A small sound classifier, trained from scratch.
Training: soap at rate 0.00095, 12200 steps, batches of 128, held-out accuracy 99%.
Rows from block 2, named by matrix and row number. Rows with one number belong to one neuron. Each number is 128 + 32 x the weight over its row's rms, rounded and kept within 0 to 255. All counts start at 0. Numbers have three digits each. After the name is the row's rms in percent of the matrix's.
# fc1: MLP up (model.blocks.2.mlp.fc1.weight, 2304x384), inputs 0-47
# fc2: MLP down (model.blocks.2.mlp.fc2.weight, 384x2304, transposed), outputs 0-47
fc1.1060 093:108145106088127133132110096178092134114132090163121102196156152097164158145063133144186088173126098141136092136136129147185112166135096152103126
fc2.1060 100:118144255150102130130137123031084120122121108144122037150130088102150063190129115108186075014101157121161110123136100084147228144111153143090129
fc1.1061 097:157172092144129130071132123110146126129097138144121126213089109164170132122128175101136124040131103150110111109174133102081102132145123122204128
fc2.1061 107:171061167125134102191151094129131164086166087104141153110132133103110164085065147135230124160104171148175201082147106171155096145112113179105124
fc1.1062 104:135159161133094103093111080056093081148152158084124122084171172152147139117081163209155160114177173178100120190152153136167101144099136133085129
fc2.1062 095:093078193101087123141154103206130031113143180114109105164147095103128136160058133126157136131102086101133130204159148168149127142104129076086113
fc1.1063 095:100095168140130152090194160162093142102091076158095132094139097118113140123138138130162146168116118183187172044159140177209132135156162103081100
fc2.1063 086:101100107114102127112151116130097073141145159103142132166116200121092169099149099099129169136190080128078098196118145082113119149093138098159104
fc1.1064 105:095124138134120137143142123030054207113116113128120134130159159141151132049201129154121183132126177119124116140130117150161138142118148121127105
fc2.1064 108:070064246155143125100107159122188125145120105148120002142138104146127068180132130117129079097160180111135113093101123172074116084108151101118131
fc1.1065 092:065185183135129138113120114020230180137138157164134092176144085125112172159176112168117126129113208109105190148152107116171116160103060120156106
fc2.1065 098:089140051135154152114091161176118132116156160105146184126113129081128147098120111092156131133201111129108124129142132131160110117139122154137122
fc1.1066 087:042149086114187127136105076175178134121137130103169189110090145156133122131242044099131111147123132092121168071092146134150103174137113150135149
fc2.1066 101:160175255138137138098128198129138174186170155144142085168113106124114148086150136138102129111115150172085122126106148101112138177126116094101127
fc1.1067 091:135112110156112123086147149135144112112093092140168123115127130168096106137106115128150117108114073126106105097081149174158143148131087151154113
fc2.1067 080:108132129126173122101145135129090168057106207074112132113129167107116142145146165124090075040161124167127110050135107138076156079109138166100103
fc1.1068 092:059140078137131107110222140144127111123155072099120165146119122078152117125122146123170086147185106149114013060111123185094132115120167148152125
fc2.1068 087:134129122125137133108180198136174216092121069131127080088121110159120163139107126141101131120193118115152181136121157013112124080092125128133148
fc1.1069 095:078119082113060140150105153145138090113117126150152098162111118141185148154138124124120114112156126135067051171122118118161110151170114173154121
fc2.1069 091:122108104144218120118120113111163097094095126117154167128127120139098125094091156162215154174143124158127176185091126083053108122098141152110143
fc1.1070 099:122138078133093147153125097167070104119130139132137168156128132063147119142154135150183152121073155186127087151130128125112140126169123112081122
fc2.1070 091:084062194088111130115177081058120189154148136163097071098089094118160114095156107106183125152116155095147163071151138096075176166147162179098166
fc1.1071 100:118151082131159169140136133141118121132119116166201150173164146074109128098120161140122097069123107132114139193197162094129086129128205141120158
fc2.1071 099:145151155117167137142139142115128102121140073135126064129137126146139149110087110101044164145133162128124099152108193148161155185182100113150119
fc1.1072 110:142098171117172146151166148086146108152101000169152151118196075146164099082156098123141097175121162125131042122115148083063157162120109130130141
fc2.1072 115:150127118146102143074096164104156130155121170178126171091149169101143149126125160095079136107155141106110187131142143168130119111113131106098121
fc1.1073 113:066123126133140165126140111109104070153124165179118117132093108133153066115116129136142130163142098175069097166149121156122184165062135108095163
fc2.1073 099:174190146133106133139139145210132090176148108122139059110111122138088062097121111074172114168128102158112134153103137114103162184155119118123129
fc1.1074 098:099170113093103113084075124140148138150166166148109112099106124114168142151128197148120157072158026169113169025144099130122163148152184081178121
fc2.1074 088:123167032132131144179121137089161119080145105159127159146132125125134113119172125144140151142089096162166109178166149083185169119120133123143168
fc1.1075 116:137094129047144092183117148148127090107156178126113185141098086106157096009126134134113199124138117114107135146170133120123083177106105139157113
fc2.1075 128:090168142108148111142125118133143150125143022076131184098160115156128101143118126126157103142096139126068093133084138129138118081164111082133088
fc1.1076 093:104092084100159087134118118144106139129155111136137116128104109165150096085163157158148127143127034117132113134156117096071117112130141129138065
fc2.1076 097:173120094138126171135150147129153122146146127090133118129118132146144174148079118138202114176141110108113130089117140076132149095105128072149113
fc1.1077 102:124112147109147098172182117018076129149102133114116141181149088125117146135159101143154114057155160145185130122120154138120145127137113146107134
fc2.1077 102:076145151135159127068132104059112206142164122103112147182130126107111179108163126094062117112122087094137184102127118143152130114132138111115136
fc1.1078 088:084136047146119131139095132126186115130126064124149084129190125080102093154133145120145084074130140179138046154143127111182125112145095209114145
fc2.1078 092:176066186113126130093106122149079156154093161087143143183129109150114129182113137118092165113098129180137113080146137084072172081107133124096130
fc1.1079 105:118104159115110081180117141042113163129141228106136110167164130100079138063120138152182125155122172122116104132129110061154140157165155155049166
fc2.1079 095:112188168139153124091151081173107180104142086117122096076143149157125106161099131142146101121120134119174103077070098175067129121144173084075102
fc1.1080 095:125111123095138183136168130130122120095095095111208202174138154125143129107079147102123121096120140161102130165189171128075120163135210122127189
fc2.1080 097:110155151113152121122098131095144130115157098125130083133125158118126136099103115107069148159145139131117097178104148149110134180196092136167115
fc1.1081 083:101116114160156156135130114194120134143112157133155117150144100134155112120140076142080139084171104120117139153122123101165139139101129088145093
fc2.1081 084:113128033137106148137107152130169098195133138165147247089142160127136172143105115113164118184165131102084102160121154169041103077134090128167130
fc1.1082 103:075138166151127141171106065079164124097097218068139062139171126080163131166071226154149160140112192201105132136163130135134114136106052110126132
fc2.1082 094:092217150111137121077099117154093071150135113105149138165118121143095130118088135110115116188121130115124130192141125113170104157116140127134130
fc1.1083 100:141091091163087127148095112056130154092128120179092007127124133138152126148113158176153138144125216180047123161164121114131095090146171163123150
fc2.1083 098:121100217105093115087107119255099021153103140126096078143138138088134093083176154132178081179139086126067128121141155069167146095117115128142121
fc1.1084 093:133123110156095156122126094200136117100078065083151103157223113158162105121069165165140134170137077103088126086104112112125124136112088054080113
fc2.1084 096:145219140132116137133093096087103071117148139163153178111126153132097074146130115153035102124151109151162092083180169180146070173064137087121128
fc1.1085 094:114129041136154079121169177176080138100139083169153091170125137137192087092084109123149138129098112104097089094147124121192147168157211152079131
fc2.1085 101:199115145143161153129177119074180086146164188171112118119146106141170137116094172133098162057135107096185089128151127128124086159165128137127139
fc1.1086 105:080102136127119131110068169112142152156126183092102210153128163144069089104144094097071087130098163160115132097071142188122096159084108174092127
fc2.1086 099:130121113132120164165113111203136136169144073133161118099142168129124094112105141103205173120139111142184155138078033088091143110140155087104151
fc1.1087 089:165078106074128101066142117152225195117124140151106112140127135119139162146132132142107081159194103112074109046186161140132151182137120098132154
fc2.1087 087:136062097165101130194079122118162149143125155102126168099113106170121173149110123095179146119091097149160161205165180080156099152080114110130103
fc1.1088 093:168104133131081110157094124058108140103081062134118136111124117091144070111075104148157119153114169208087121179107177113180188118090153143099180
fc2.1088 084:140199099107107125119083119162103087178102102147133108096127174133139114119145108100211121138135101143134126121118129147112122129151109117175118
fc1.1089 097:107163137103107142168121104102097127135160229102075111163129120134159082125127121101115182094098104144117113188164175146194161158142114131122119
fc2.1089 100:166093094128193099170096156144140084168127111183152171185107126127094131088123155160109077226176129113170137162079130140048130136138099140081149
fc1.1090 098:171122147121129093141196128176125119114171054087150147168114147103147112142104130100113160224152122106105134082158094165080124154149118126133121
fc2.1090 109:099208103123108101099053110128147115114088146102120167109111161164120122177125153098147101118145130142155196110130126104173110068146120110163145
fc1.1091 102:129158176162050111142121095141112118100166146091147118141119113056152092127087091159139142141192099195128101059150158158167132117138104105078127
fc2.1091 109:138083114149128100138114145114140134167115101105111222168151104145103178096137137091171162193154094091168099201136126142089082110064120123151149
fc1.1092 091:069145093185163109139172131066152118106117128096175078184085158115146098161159154146151124124136178111044121099084079180204140142128109124135163
fc2.1092 099:138179169133118125105123112184143165126121151100116055075161156150140147117164138149140163082175177121166129132086131176111126139104095106114132
fc1.1093 100:090175128109135107163099147130123128118085155088126129176134140086126074086117132155103106118166159131131159085095089154137076216199152080108167
fc2.1093 118:083198148151087119166076149135143093172143136087134103125149164127121170161179118151147136145129116091071129136089142100116130175145096123136154
fc1.1094 105:135041136133120114037055142108086116096126140136112107112138100163114161123152111109140097166188151083117110142111183143091103093128090145132130
fc2.1094 102:125030174123120117177144138210154118162158077173139060154129160111112071135170143096118060169120138170177113090140110114186163133090137113124121
fc1.1095 092:137117180177126094149122094168056151090132032135115106169095126096114056117112151129099083135102167182111169105174152136213104156137125141159120
fc2.1095 097:161049191128096142114177142153158130164134092061121109128140115114142185100113105146202117064143119107161155175173123098134132054126156123142147
fc1.1096 123:167187136141171129129161116139073149081120102131191112149094114203108172133059104141087139092138132146169202105144160106139133162124201101119183
fc2.1096 128:139146157124133150117218182151158138165105101156129024123137120079135124094105163136079148089151110128085119174161136125138113077102132155141120
fc1.1097 106:113108060159156113129106145104081134110128114094127154156150181151100147133138161141187158098071097090055138101092102171089170151056124135104095
fc2.1097 119:125062076140143139196090115149127102171162109063133126058125123093133147162127157110167083148163101174146165132077115167074125093103119164170135
fc1.1098 094:088144056100129090095087157162138134119141158140118180115150121077151119097144182130146105162185060134059087020129168113107181115091214116119117
fc2.1098 093:172083071147104099125155150117202200098147097113127117156145112159131171097208108141131158130163111133162151255112158078153163134151114163099161
fc1.1099 104:169095131150123120151154118136103160105125097106143150138074125139160119065125075149054129156107113187148118108107101132197114163140128156125184
fc2.1099 108:175097124142133155115128122188124114139160126086156140139138124121140108169106121121137147131123111138107172153145087117126104115085135079097128
fc1.1100 091:123147064132121170144095069159135125141090164089131101133168160129096128149101129110149140079111170131177058205110155175151197125135096130099081
fc2.1100 115:201138093147114146145143163045111099157101108098116127127135110115121136133094148107071160141109189091069137104101151155099120149147112135139105
fc1.1101 097:145191113133118115118104078243130160114105161079117114209174104139181104114109156185061131116140174151074082145131188079130147133123070056153149
fc2.1101 090:130092053127141150180111088083137134119145146098111247099126192109137165089172123129159082129103121102196120127150124149076105178175127136123114
fc1.1102 112:175111162128090128157126123084148166072135150167141162087157120148147168108147114129133115166143139164073165143188144125169125169134102190157090
fc2.1102 109:008154061128128130067044103136142151177148120157096087116082108152115088169208154125108151148161153110148148056162155146119135106131157087085121
fc1.1103 113:121178106128168137119115153130170102131148138146174126159119122126154151150131070135074194095108154144123123100084129087173169177158201137133178
fc2.1103 097:143136173119121091118160136142123186173109084104119098129143118108134118129103117141067100086177113115109085176177122109094137077122125104136138
fc1.1104 081:148125131132143110152139159000138137143157155087124102108131110128186144089183144105121142071164160128086093110101097151111144126153105110175137
fc2.1104 098:150151082105114106156080167255135114120099167189150113198134161113094160054108117117094162212108145154108079129064114091138110154135093084106149
fc1.1105 100:083155065127101179167105150140067113088077159154117188141115134168169149145118173108090156082154105163102105078120138078167178111127169082091165
fc2.1105 070:169143125119138107115196146102148151045158085125147105153127154116107144147213123112153108173143138140123151183103072154111137120154175131099119
fc1.1106 088:084185097125135149135053113186223146132130119120156045141084167101155124145103141149138138076138111154131094160108115108163122143129136155129174
fc2.1106 080:194021162134178141098169059084152131129134102159104118124125120109133225115092146131213172123109130092119136142082129102138104116112095116102120
fc1.1107 096:182162074169134104177171103128112130109163084154139157165117086125118141156104092115083157159146173153146202160155145110128134114145176124162218
fc2.1107 100:104134232114100130151205141117116086176102077128100034137148104120133120164112173173150143106116146119131141224146122095075194135064136163090130
fc1.1108 098:137081096151122187118136116119143117093118137126114185176160122131067095145112169129127129204088198137112101202111149102173085127115180149103114
fc2.1108 098:105085230125065151129129108136142136127136171158072072169103092089172146107124085133150106104067121160099122181086140139111154161099154180111158
fc1.1109 103:085145148113070168107094099113139114119142110136147093158160116128100147090056140112206156091073087161129204119160121153155114134143093107141107
fc2.1109 104:151127118107085123178150192131127146105134147166128120136127151121090136163059116148092160200163141092171094109156101113131121146117147131129139
fc1.1110 126:167170178086222084156142128093069133117112087143131082150127136105131145130158104096201142118090116081097109094107098110091145185140184117075102
fc2.1110 125:151084129138142141158097130130178114148156141141110112141143153126131210111145152097128085121151163129148159097123110208116083130106118078115141
fc1.1111 096:140100117122144103136131150168095149130162077169095121154109162142135129105207067102169108122110079118079111122132100112133118154127129149134120
fc2.1111 107:147122136148135129139135100096136214122101167183141135138144136131157089147125116146107121079115150116130117147186108172116181139133116085118159
fc1.1112 101:150118145126111137097081127078149147136134114142145166122109127150166185157129132150133073162122092136083156159137113098059087106159088134115098
fc2.1112 100:044000134143133117143148156158124106140112127093118113161109125098123130107120119173195162111164129090173168137143129094193125136136155163170159
fc1.1113 104:121115138154193071111123120087164138040150110154197124144156162142166098069130123119145163137121118123120118079151131042172166187117137143109158
fc2.1113 099:110216115115113138099094155129117212175130135134137120160125097106113162138167111121087113096118204125111108156078139175149139162093127146118088
fc1.1114 132:094093135174113149110139144059155091126075148186144169187110112145184058205147183118092118170160060138054131128128143120110120126067116082112127
fc2.1114 150:062131098130138129112091093239153000161111105116149133173133122143136044147103132134169091124161109099128000133120167146075157194138122134170119
fc1.1115 092:112130211155073146128154157152119182140142067110127118112126129141178122098134081176092122176136175087154112103147117166170177190117090058131106
fc2.1115 105:222126137149145114119135160096133131152090177154143184134157142111147170092166137113097110125152135139126133164135161162076091158128088155131130
fc1.1116 095:123101062132109187095133107056132113107174133126071075106183144162092101100125137143181115147104121117093111154167182152117121136103126150109107
fc2.1116 081:081085203151096087105155125165086097065122135128106170142113147093143104134093127151083137074096121170089130094133158144089163173114136177119143
fc1.1117 107:109154148158145112149082157095090113090145149110157159180146085147123080115157130081137126070104121157092140099098149090152114099132083125098152
fc2.1117 094:080060101135140160107127091076141160121127061126090151139090095107069101104164148140154129199121089079190089199129160105153121139186121163056103
fc1.1118 094:162164145103193216120119133148119167182135129117138115192223101120131149082118177112150184098091145117081107073160170045103089113114168092123143
fc2.1118 098:108081088104144141117145137102155165108137132131151123087151123126126201120176137089110130139135127081152077128123151179148130167136110173137115
fc1.1119 099:099056146170164151151089122114091123133171154144102212152131159137128134215090105153131093175144111148170133171144100133150141121120140141135126
fc2.1119 094:101166188112091136053141095024098121093138142173076033102114083107166145148147099095139096057105138109107132205097103082173220131106143132069124
fc1.1120 098:154137127185125104101179129199126135097095126161159069107131143119147101142126082180091101253108153121098110109131109130172198070143146101150133
fc2.1120 100:178164028129135109130024147099155131193121085126136188090139118134105179068148122095155143098173168117131133158153153177045087067097077123204121
fc1.1121 079:120086151128091143124094083100167111127120075142119115149144162145118150164098083116115106183156096147216062073149163153092140167110103105123165
fc2.1121 084:109182171141130132158155084119139138191182152166105201149118132126113147114102136094071223083157110116106167166109189130206077138051125147099120
fc1.1122 115:188147105148146094120163066096136112138165182079052120143192132130095127073189186199118180094108143112110166137118099107104150119123126099096125
fc2.1122 102:056132084130131143177067117151179104178121134083129029130162179150127116197116126154191114167103144128131142148051135141068147075079092122142123
fc1.1123 120:114102072150096155110117107088144150115088124116090141192188175119070089090148155136166152111023134146124157122127135171111198119112133161173138
fc2.1123 121:107062130124098131179091104128139089138131101122129110154088163161165108148119108163160107187155116172098149125107089127071171141078102140084113
fc1.1124 087:118102111124126148116174135143155137146102121112158150140207114088146091098170093120118132208154145122088158098128102163145132136108090087165102
fc2.1124 079:175147147139105109078143158128098178114119120157170148069167178126101110172179103160078169073093104123112069063129156141140076158103140103100105
fc1.1125 093:131115175092150138100134112104158159039090125048139207191075107123133094134176091127075101171086166133142148141142107116115104150102113078196159
fc2.1125 114:141108149112150114166131156176100151107161144121098126089117153161131154157125158105151163178186120141131047082103146118120138160139167088166141
fc1.1126 099:119160036117130157128112133161156114128124159127177140150169137121068046189139127150127156105131136113136097238109135107183150190135132112131125
fc2.1126 104:188138092121111128127103167058160151115158115122131083144113113127126186114104110100059124141081171133132127152112148125083166196156106152178124
fc1.1127 108:099119127156138186159094081152141106077138138122110076189089208142134122159044068121125162146158119170072095146095113092138127119154094149103138
fc2.1127 082:145133166137167126136109141109109199124086117118115068118132148146104141165121115171108129101129160136120158063105106132173188107129178123084143
fc1.1128 105:114133087146123132120084113180068131099096159131109136111099148095079108087138159144151076080127151137086068138106188138170103155130079175141122
fc2.1128 115:084141165114171161043103161099176139099135090139141115140112098139117133176164144134094129074131118119152149225136228138140156100178096131136122
fc1.1129 104:070099116066147146160076194075192073126137116154166181118167102095118123142155188149053181169100134097119111114195139113076119149118168149129109
fc2.1129 098:139143089155105132083079129164125186106122065122117117119123126096107096169151140098148121118150090128122132117117097145181122167157123135178125
fc1.1130 096:171176096125136159144113177147180145131104127110203161187112164101166135132146143135093180116116108127137146158188166159171158164161158119115178
fc2.1130 071:061232153123108129070195141104152170121140112068176172104146112121107103161139130135118121087135149138094120109164087143116100084101143142192140
fc1.1131 109:139116115143084104077162139135107135096143070115112165112109144075128169125140167157120133147148122124106121095161110174168149144156161126118133
fc2.1131 106:173113145111119151135113099152199065165112138128124153175137129160108093136159126149144146097096152142107133146083110133058144183131154130171126
fc1.1132 103:215204152141128095100110070126149054121105164091098124136181111161195132140083119134120151080170137167142177101110135141164115095129075132100100
fc2.1132 098:031165090141108122126155140125107128104117142064107131110114108099139107106116178116155157162128114066121158104165125116135095141124127155085136
fc1.1133 102:134136104115136122170124163130066123103139134127128070117097097134125168156115130111120117115133139139142152053161143115145114138154175129116123
fc2.1133 075:163116185118164117150189151153094142114127112177149062180114133142122153085127146167138088137173156062140126116085120141074047144116115127174129
fc1.1134 088:125117067103145137111110119163170117078110157150157190140167084073131095139187123139095120201139090132152155079113114145109138193148113156145099
fc2.1134 107:123143225147127129087137153103065145161120209124113153163112095136127176160172145124111131089095181131145097141061124161155126095094129144133127
fc1.1135 106:114136169128108182113123128145134093093092187100166091189119130162134091145079113145138127165110114128119074100115142181142128182136126121135082
fc2.1135 113:113131120111114150143065149034150140101130140199145155059130141102106143135137123067187093070136166110085175036112165112093126205144130133132068
fc1.1136 088:176153133128126128061095159200114153133129092164144117097156127125171101154158138130075107170120135121083139092142179074152101108160145145063101
fc2.1136 102:071081048106124112168088174133150110143126090182124211120162118141114240162127119153090160199126174110085100157097225158045145088116125146185120
fc1.1137 117:151135101129117160134104037087152102151114121149146194080099074148134112109120141104181120091163114139098049053125115124100150131087204065134171
fc2.1137 116:112090169119148148135155147161128132087129069118153140208132141090106212148135119112080167119163097109156107174151093124165110134090096177117103
fc1.1138 084:132167183159121099098137119187132126095108102154132165154143128099092084138094152173124161132151137152164164129110134151163131164155132100124163
fc2.1138 096:144177186120128157155112126071140169167131196143130165201137117138147161151100124071143157173128147163079097149127143079113110186067122106121127
fc1.1139 113:111155169082149091201085146158070104086106143145154168124068070151094075091109134112133092077151071098144144112115105134086144103114112163203116
fc2.1139 134:159074110141155118123135063095135136143141073125098125121127120161126192109089151113144092189086167139105143156080131163185097082157122111114087
fc1.1140 098:126173154077112135082055122152160170125150131143119080177101108111152200105161158099179067103096130171070110083149144095118159173136160080140109
fc2.1140 079:184033170137120116126176104138218188104133154110127111076151099139155170112113126164084118151185120058132167126117086081120071097108144143066140
fc1.1141 106:112190155148136146093112109163057109113111057127178072074117133143122167157061147140147179090145148105160118075169137146159070134123136165134170
fc2.1141 101:113143115113131139138099128070152127125059134111155162115146181080146105104115150137076141130158104140110178158172149112040181148087114162172094
fc1.1142 080:100127114144115046113101128125146142137183183110106133078082155183135161106117113151143159134210048137079123087133121149113162111157157119139108
fc2.1142 072:160089045130126197166087077125146105102108156136110087118106104172121133094187125124140168131089109127080099205132132039136159093113140154199157
fc1.1143 106:083128152117078133084115179133152092132086185129161183139172130105151111125138146127122132099134105162121102158120200162109136116104128105153152
fc2.1143 093:145157194121159138110133115064130152121109045111056144144122158136143104178079133103119160137114159102133149065089112068161143165100140127164111
fc1.1144 093:143137138127076100162150128103106153086161086124143097144065115111164176110148109128119131190157140147099080118124126167130097162149166143144170
fc2.1144 099:077128145123136144116126159220114203166112084099132063117111118113165131141108160109165125132204131145120158108149147125106080110096138077102170
fc1.1145 112:086155125120101134157155143119128139151076224141086168167093090070114116188100108122078154138144108145102141127133191147051103114138184013098197
fc2.1145 101:130169219157154148100096095138095120084170031122120103127154135130137134152089166105140155171150112095133102125077177154162127126142149088131104
fc1.1146 101:082148094117103154116158144177202180094111119117096141103197125076115174141115154121164141132115119141069122138125149169078122167084101085175120
fc2.1146 081:089154096141094133119191212067119190114086164131163110072146167165133087130134105147107140133173117077138214068161146173107119136116135122136121
fc1.1147 112:134092063115168190103128103174128072145159136188209056197156139064118140108179129152098089213131085132144140111141108100110131104142161100085157
fc2.1147 111:155144199132157139145154080138143142114140140155150137112099131122133156151067140098191149070106136137171138109141125129122131138131159119135128
fc1.1148 107:180124129116129159161115135159069093142106192094153105232146182104136109172058130102130115110134143182123149083174109149103101186113118175130159
fc2.1148 101:146002184126166127135142146130170133122091129127118005119123120130121165130099129165161131113144139105088135147182118091090075066108116119119146
fc1.1149 097:173127086123141078151142160091165168107101088151113137094155114121137106111184139125114130228097095123118144098073164108213113151145104062164117
fc2.1149 093:058048112150117093155138130156124136069143142129161112141137137127090103133103141115085136095118121231120118051112165152030161074143142162075134
fc1.1150 106:092164132161136112165074133058146092144151132159092071191128119101109180114118091175106157153163091170121181061164157130125131145148073143164142
fc2.1150 088:168094144106186115127173176198156202097129130085129209097117125161124149149111105137123163071143149084166171165110173143202134091131150136127156
fc1.1151 093:099156141148185145139124147056107128149123172122114078139097146098164107149177155113119145078160165112120118113088098146143119180140104086166151
fc2.1151 105:158145119141111123162112065249147149094122086156110109097157130154146161085132125147138105205152149190148068079077130148130147177147084057073147
fc1.1152 097:059131146131150123157092119126137024115104126074206097154110160116127035087078123142093116135167124140144120194167158140132132092134102137147131
fc2.1152 075:179141163124113115132132128081172118151130167187111101158117154174125125129080126071160170180173135116113118177137142048152136106115157096177119
fc1.1153 095:103136160137101102106095123133088102068121064099111102097119135112131148145136094141156115140169147118088124112162142097102156103100085158120135
fc2.1153 104:154160154128152130124100119177070078208123159167136099048152147142128145129185157115107130149071125125159111162122109181172147122148133167131117
fc1.1154 104:126149060167144171117138165091135111130135122137113108136198146151072137073131163123099134094078099154077160100078121145134162127092103079156111
fc2.1154 107:100072104151124109138131076074122111110144095098128121100123139097133083161154121150170118173101113177182147141096122175078139087101099159114125
fc1.1155 102:112148169091098108139115205129163143132134115147144140143116113095153170113152154143105102119167106208146145079146150192126110130160083128183117
fc2.1155 119:068112151105120168163168093098114238096117170156111132098142112148142101137097165120071158140104107126158133125163146038157130165148160092154134
fc1.1156 096:155166130140129124042094110195132143121146120106140098224152141167161128124159188122082144089151109122110081097212144112132119149129085127205135
fc2.1156 104:140071041113136124199079136095158113116126150102144200045097131145132144094125129101184086168083148163095111101185133173164137118137112126081129
fc1.1157 118:156105108122066148093066086097157106097067198152114140143173117181131138164150146154157126168142185150092038106108158154080137143126124136173150
fc2.1157 126:061074095127131142161167099149125053108105092135107102138126113123121071139115117151207102172115156099149068131092120149046106164144130114128084
fc1.1158 114:131095100141139146072120143160160086136118165117141135171217117128076105118150194168139150132140109133125083102128087117088136079145136067182200
fc2.1158 121:079036061119145139149168110117118051116121109134110089145146147116109108110140088136157072154135124135227084146127150151085103149146113109130107
fc1.1159 099:131158164118069102175122135040122151116121137121129046189112147117133190102169162105120138084109171188070077165120121133118177156112122121178117
fc2.1159 098:096046055115112133125127180196136168142129105143146207153116141106110132142121129098129127224144112128199090127099111191119107062110135124089157
fc1.1160 106:183172141092151094130087096145180083140135159133172146189188156120137089080153131119109185117117112094109145093158096125132118164153173080191163
fc2.1160 108:081129119123088136119110112092149150098098114054155100123139128106129133154173081150133106126136103104159089163146149149177144120130124144235115
fc1.1161 102:100090094146133144120107128142094127130125131163123107154121110113139130155119151150140113157122113125127115121128132143165115169122169153136170
fc2.1161 113:129182247146140098120184150050107146077135125139115088124108094144153086177106126104148117017074155140163104208103091158156177124125109115090109
fc1.1162 104:105210188143168136101123150101111130125170118135115091197216144120145116095154072097165185115185134157102116104086110118098131143086131143103078
fc2.1162 090:104124167135096135100132122102113153059126103160125158207143132148128086195170089113113153115181139127146129127068102155132174169062171141105104
fc1.1163 103:170109143180112101175071136128116126123131106129109172134198137121101139141172159116142101133098113162098075105097117155148141170127183132142106
fc2.1163 083:077209094125120060111110115139110133115168140101104148114119167102108116140131115100123146144148130142184094200122155124093152194104141170100165
fc1.1164 114:115162073192099141119064100111122127067153161123174142108100140165145124179174110149118141122126108131099115142121147143215103087125083179114086
fc2.1164 100:097058181140102146130148127151152169078099184093118080146161109160123078120158142172154174120164090136156139173100151152123109092080104119137158
fc1.1165 088:124121145165124089053138143174105156099103098176147161115093127086138105138099119124098137184118098125117158000116133150134122104171209081088128
fc2.1165 090:124100046124139140102116151159161117138180127123136153154142113123113207203165107094118129158186081101095086242126203094097148117072121159129137
fc1.1166 090:162164115162172115088093189127144137082148104157151151197109142155135191080150108102127173125105110127092144121145159106163157154130132079147184
fc2.1166 089:147162151112098134074095140074098183080138086097111137081143096137125063123145092125075116073194106117119099123118104087134125120124142139188144
fc1.1167 097:119118133147136139089124112219093092067110055137181170152131108138138120174119139170140136142146138127075129091127179129125148119153116132106186
fc2.1167 108:199196142139167125118133152096134182165142179147158151139119147118094159100141161122101074161157123078106072132150116153102060114146098139176127
fc1.1168 101:147210123090123135075133133166168139108194139148096164123117123095172135115173201141144094085173049144058108101108163100066161188114204108205105
fc2.1168 091:243096140144143094156179110102201183103112111113126135096137096134133165093163096146108133131169091071169148174137134089127113111153152136100156
fc1.1169 095:109176090154149181083106139199133116160124122129169127133156152152081122156119118112146136138127076110132163086174135147127120195127071126084137
fc2.1169 111:116040129118139124143186152149143112126150177117143098075110152136117169106138108135111104155115152138137119112092136116027123143152154156148114
fc1.1170 092:126076130146082109143101171101123124114167130118111137170082110167102122080175083113139122131103109139057107162123134157185148163131112156096190
fc2.1170 105:113112099155107113129181119120130180117114066182113119146107098119129118103110144140121163166129137133148141140135133169184154173162112107098131
fc1.1171 100:153096154118153128170140130106183113115130156127191220102071112119114100197133130076127158217141117142118143102140067097171143152138213103111072
fc2.1171 102:167152085127124125130067148150136158081129166090104190161117141109127148143095129109066157138169095164070062147142130160141133141077147152129109
fc1.1172 084:149149177091139108175172125057121160087133138104143069145109150109131147095169124081138141088117102166124065181174131174077142136115130152132101
fc2.1172 093:084138126126100095122158155180138098123099116121162122137132125108141124135102140099160119200152128089140088135109127116125104045074159087066146
fc1.1173 093:094124135132130077079128141170160117107109139170169182121077074114154164086074132117119113189164156163141034066092107179075156131160213084101138
fc2.1173 073:164084123152124135135221129183151180129177087087130077119121078145140112120191117126112117161214088111114171194102111072094152100081117116135149
fc1.1174 098:098135112126129115090126182153105160106135114146150168109140153130071102206133157129162119090132128137078127209075154063140138137144107105104142
fc2.1174 107:197188118125110123066123176109103172060174153105128155121129103116119152120085097102044121083114159165167139048108207128142128143111111127147112
fc1.1175 096:148142169109117156156083178181114113152139170126071191148188129100118126109166171125134104128176179162093128144096096123133169128128112153137084
fc2.1175 090:198165173136184117101115138067116138100162143137143088051107141141123102144084134131119156130149145139117101131068127071169137122178188154123140
fc1.1176 109:110124086162121152097115129136148151059121091131176120142191134083105140111219125091179141148174167108101171061112170122095111087113065099160092
fc2.1176 073:129138123150072140053095138113138121116136164127109104108174159158122086124147112132133103168113157112143096041151132090095135171113121105118152
fc1.1177 093:117169088126124160159154136145134106053084106072134115174098080080113127081101121131136122147138170163135152147094079097110150155153129132113189
fc2.1177 097:098147128103053097152127099135096127135126120107141093100136158133088102125083120115130081111086140167119131054126122154115117103106134135073125
fc1.1178 097:127139080132103119138071183135136126086115179128175167203136145139097114085035077175138147125104106094138144101127109086173175131114102087119155
fc2.1178 086:156136142113122113075135138117145248161141169140143128129143127127139143118120111173130118123153151119052109104101151204096141082101153161124144
fc1.1179 104:149090090111149112176081129182117097108128131148115160184133149077120193095114153136172164143114044124152133070177150167133134150109173159091151
fc2.1179 114:147140079128182140162152108145158173131135146101110255060110141131126137139134132117146094136098150146104104187083056165113118069123132138121133
fc1.1180 087:113081136131070181119167120094128094003088152106180139183172137122119069110101144139137133173136128124172174061118086118146121160109104118193088
fc2.1180 112:142167166157127140106091120072116214183176130111103191112129120121136140163210121126112116000077157185064128127085146194157145152073125123130098
fc1.1181 108:138120024165087057192145149144116118143161088166058152136138122153086152156129149127093155179131223107097076118155115161149149154128128155183156
fc2.1181 116:177151234124132136099157135128157110166057140132138069185139158131153102197102110142141135061108156139067142224099137128120144158142081143175101
fc1.1182 108:137127129123160083111111124086153126106155124114158157102144103152153092146131114119062116095180133155110099073146097114146136193164066080220072
fc2.1182 101:105088087091149129127136108186119151086116184106115167188096146131110102169082130107098120141109129150089076102139117120105072143177138114080136
fc1.1183 095:120101082126108165119098125098124099065149205145113107183128105171120134138113149146168135065088135158190119169166129052181110120101124136159088
fc2.1183 088:088177141138164129066168143092113121109128179143133152103144155167132063096124145131090154064082133127102111072112126146082141139118175180108133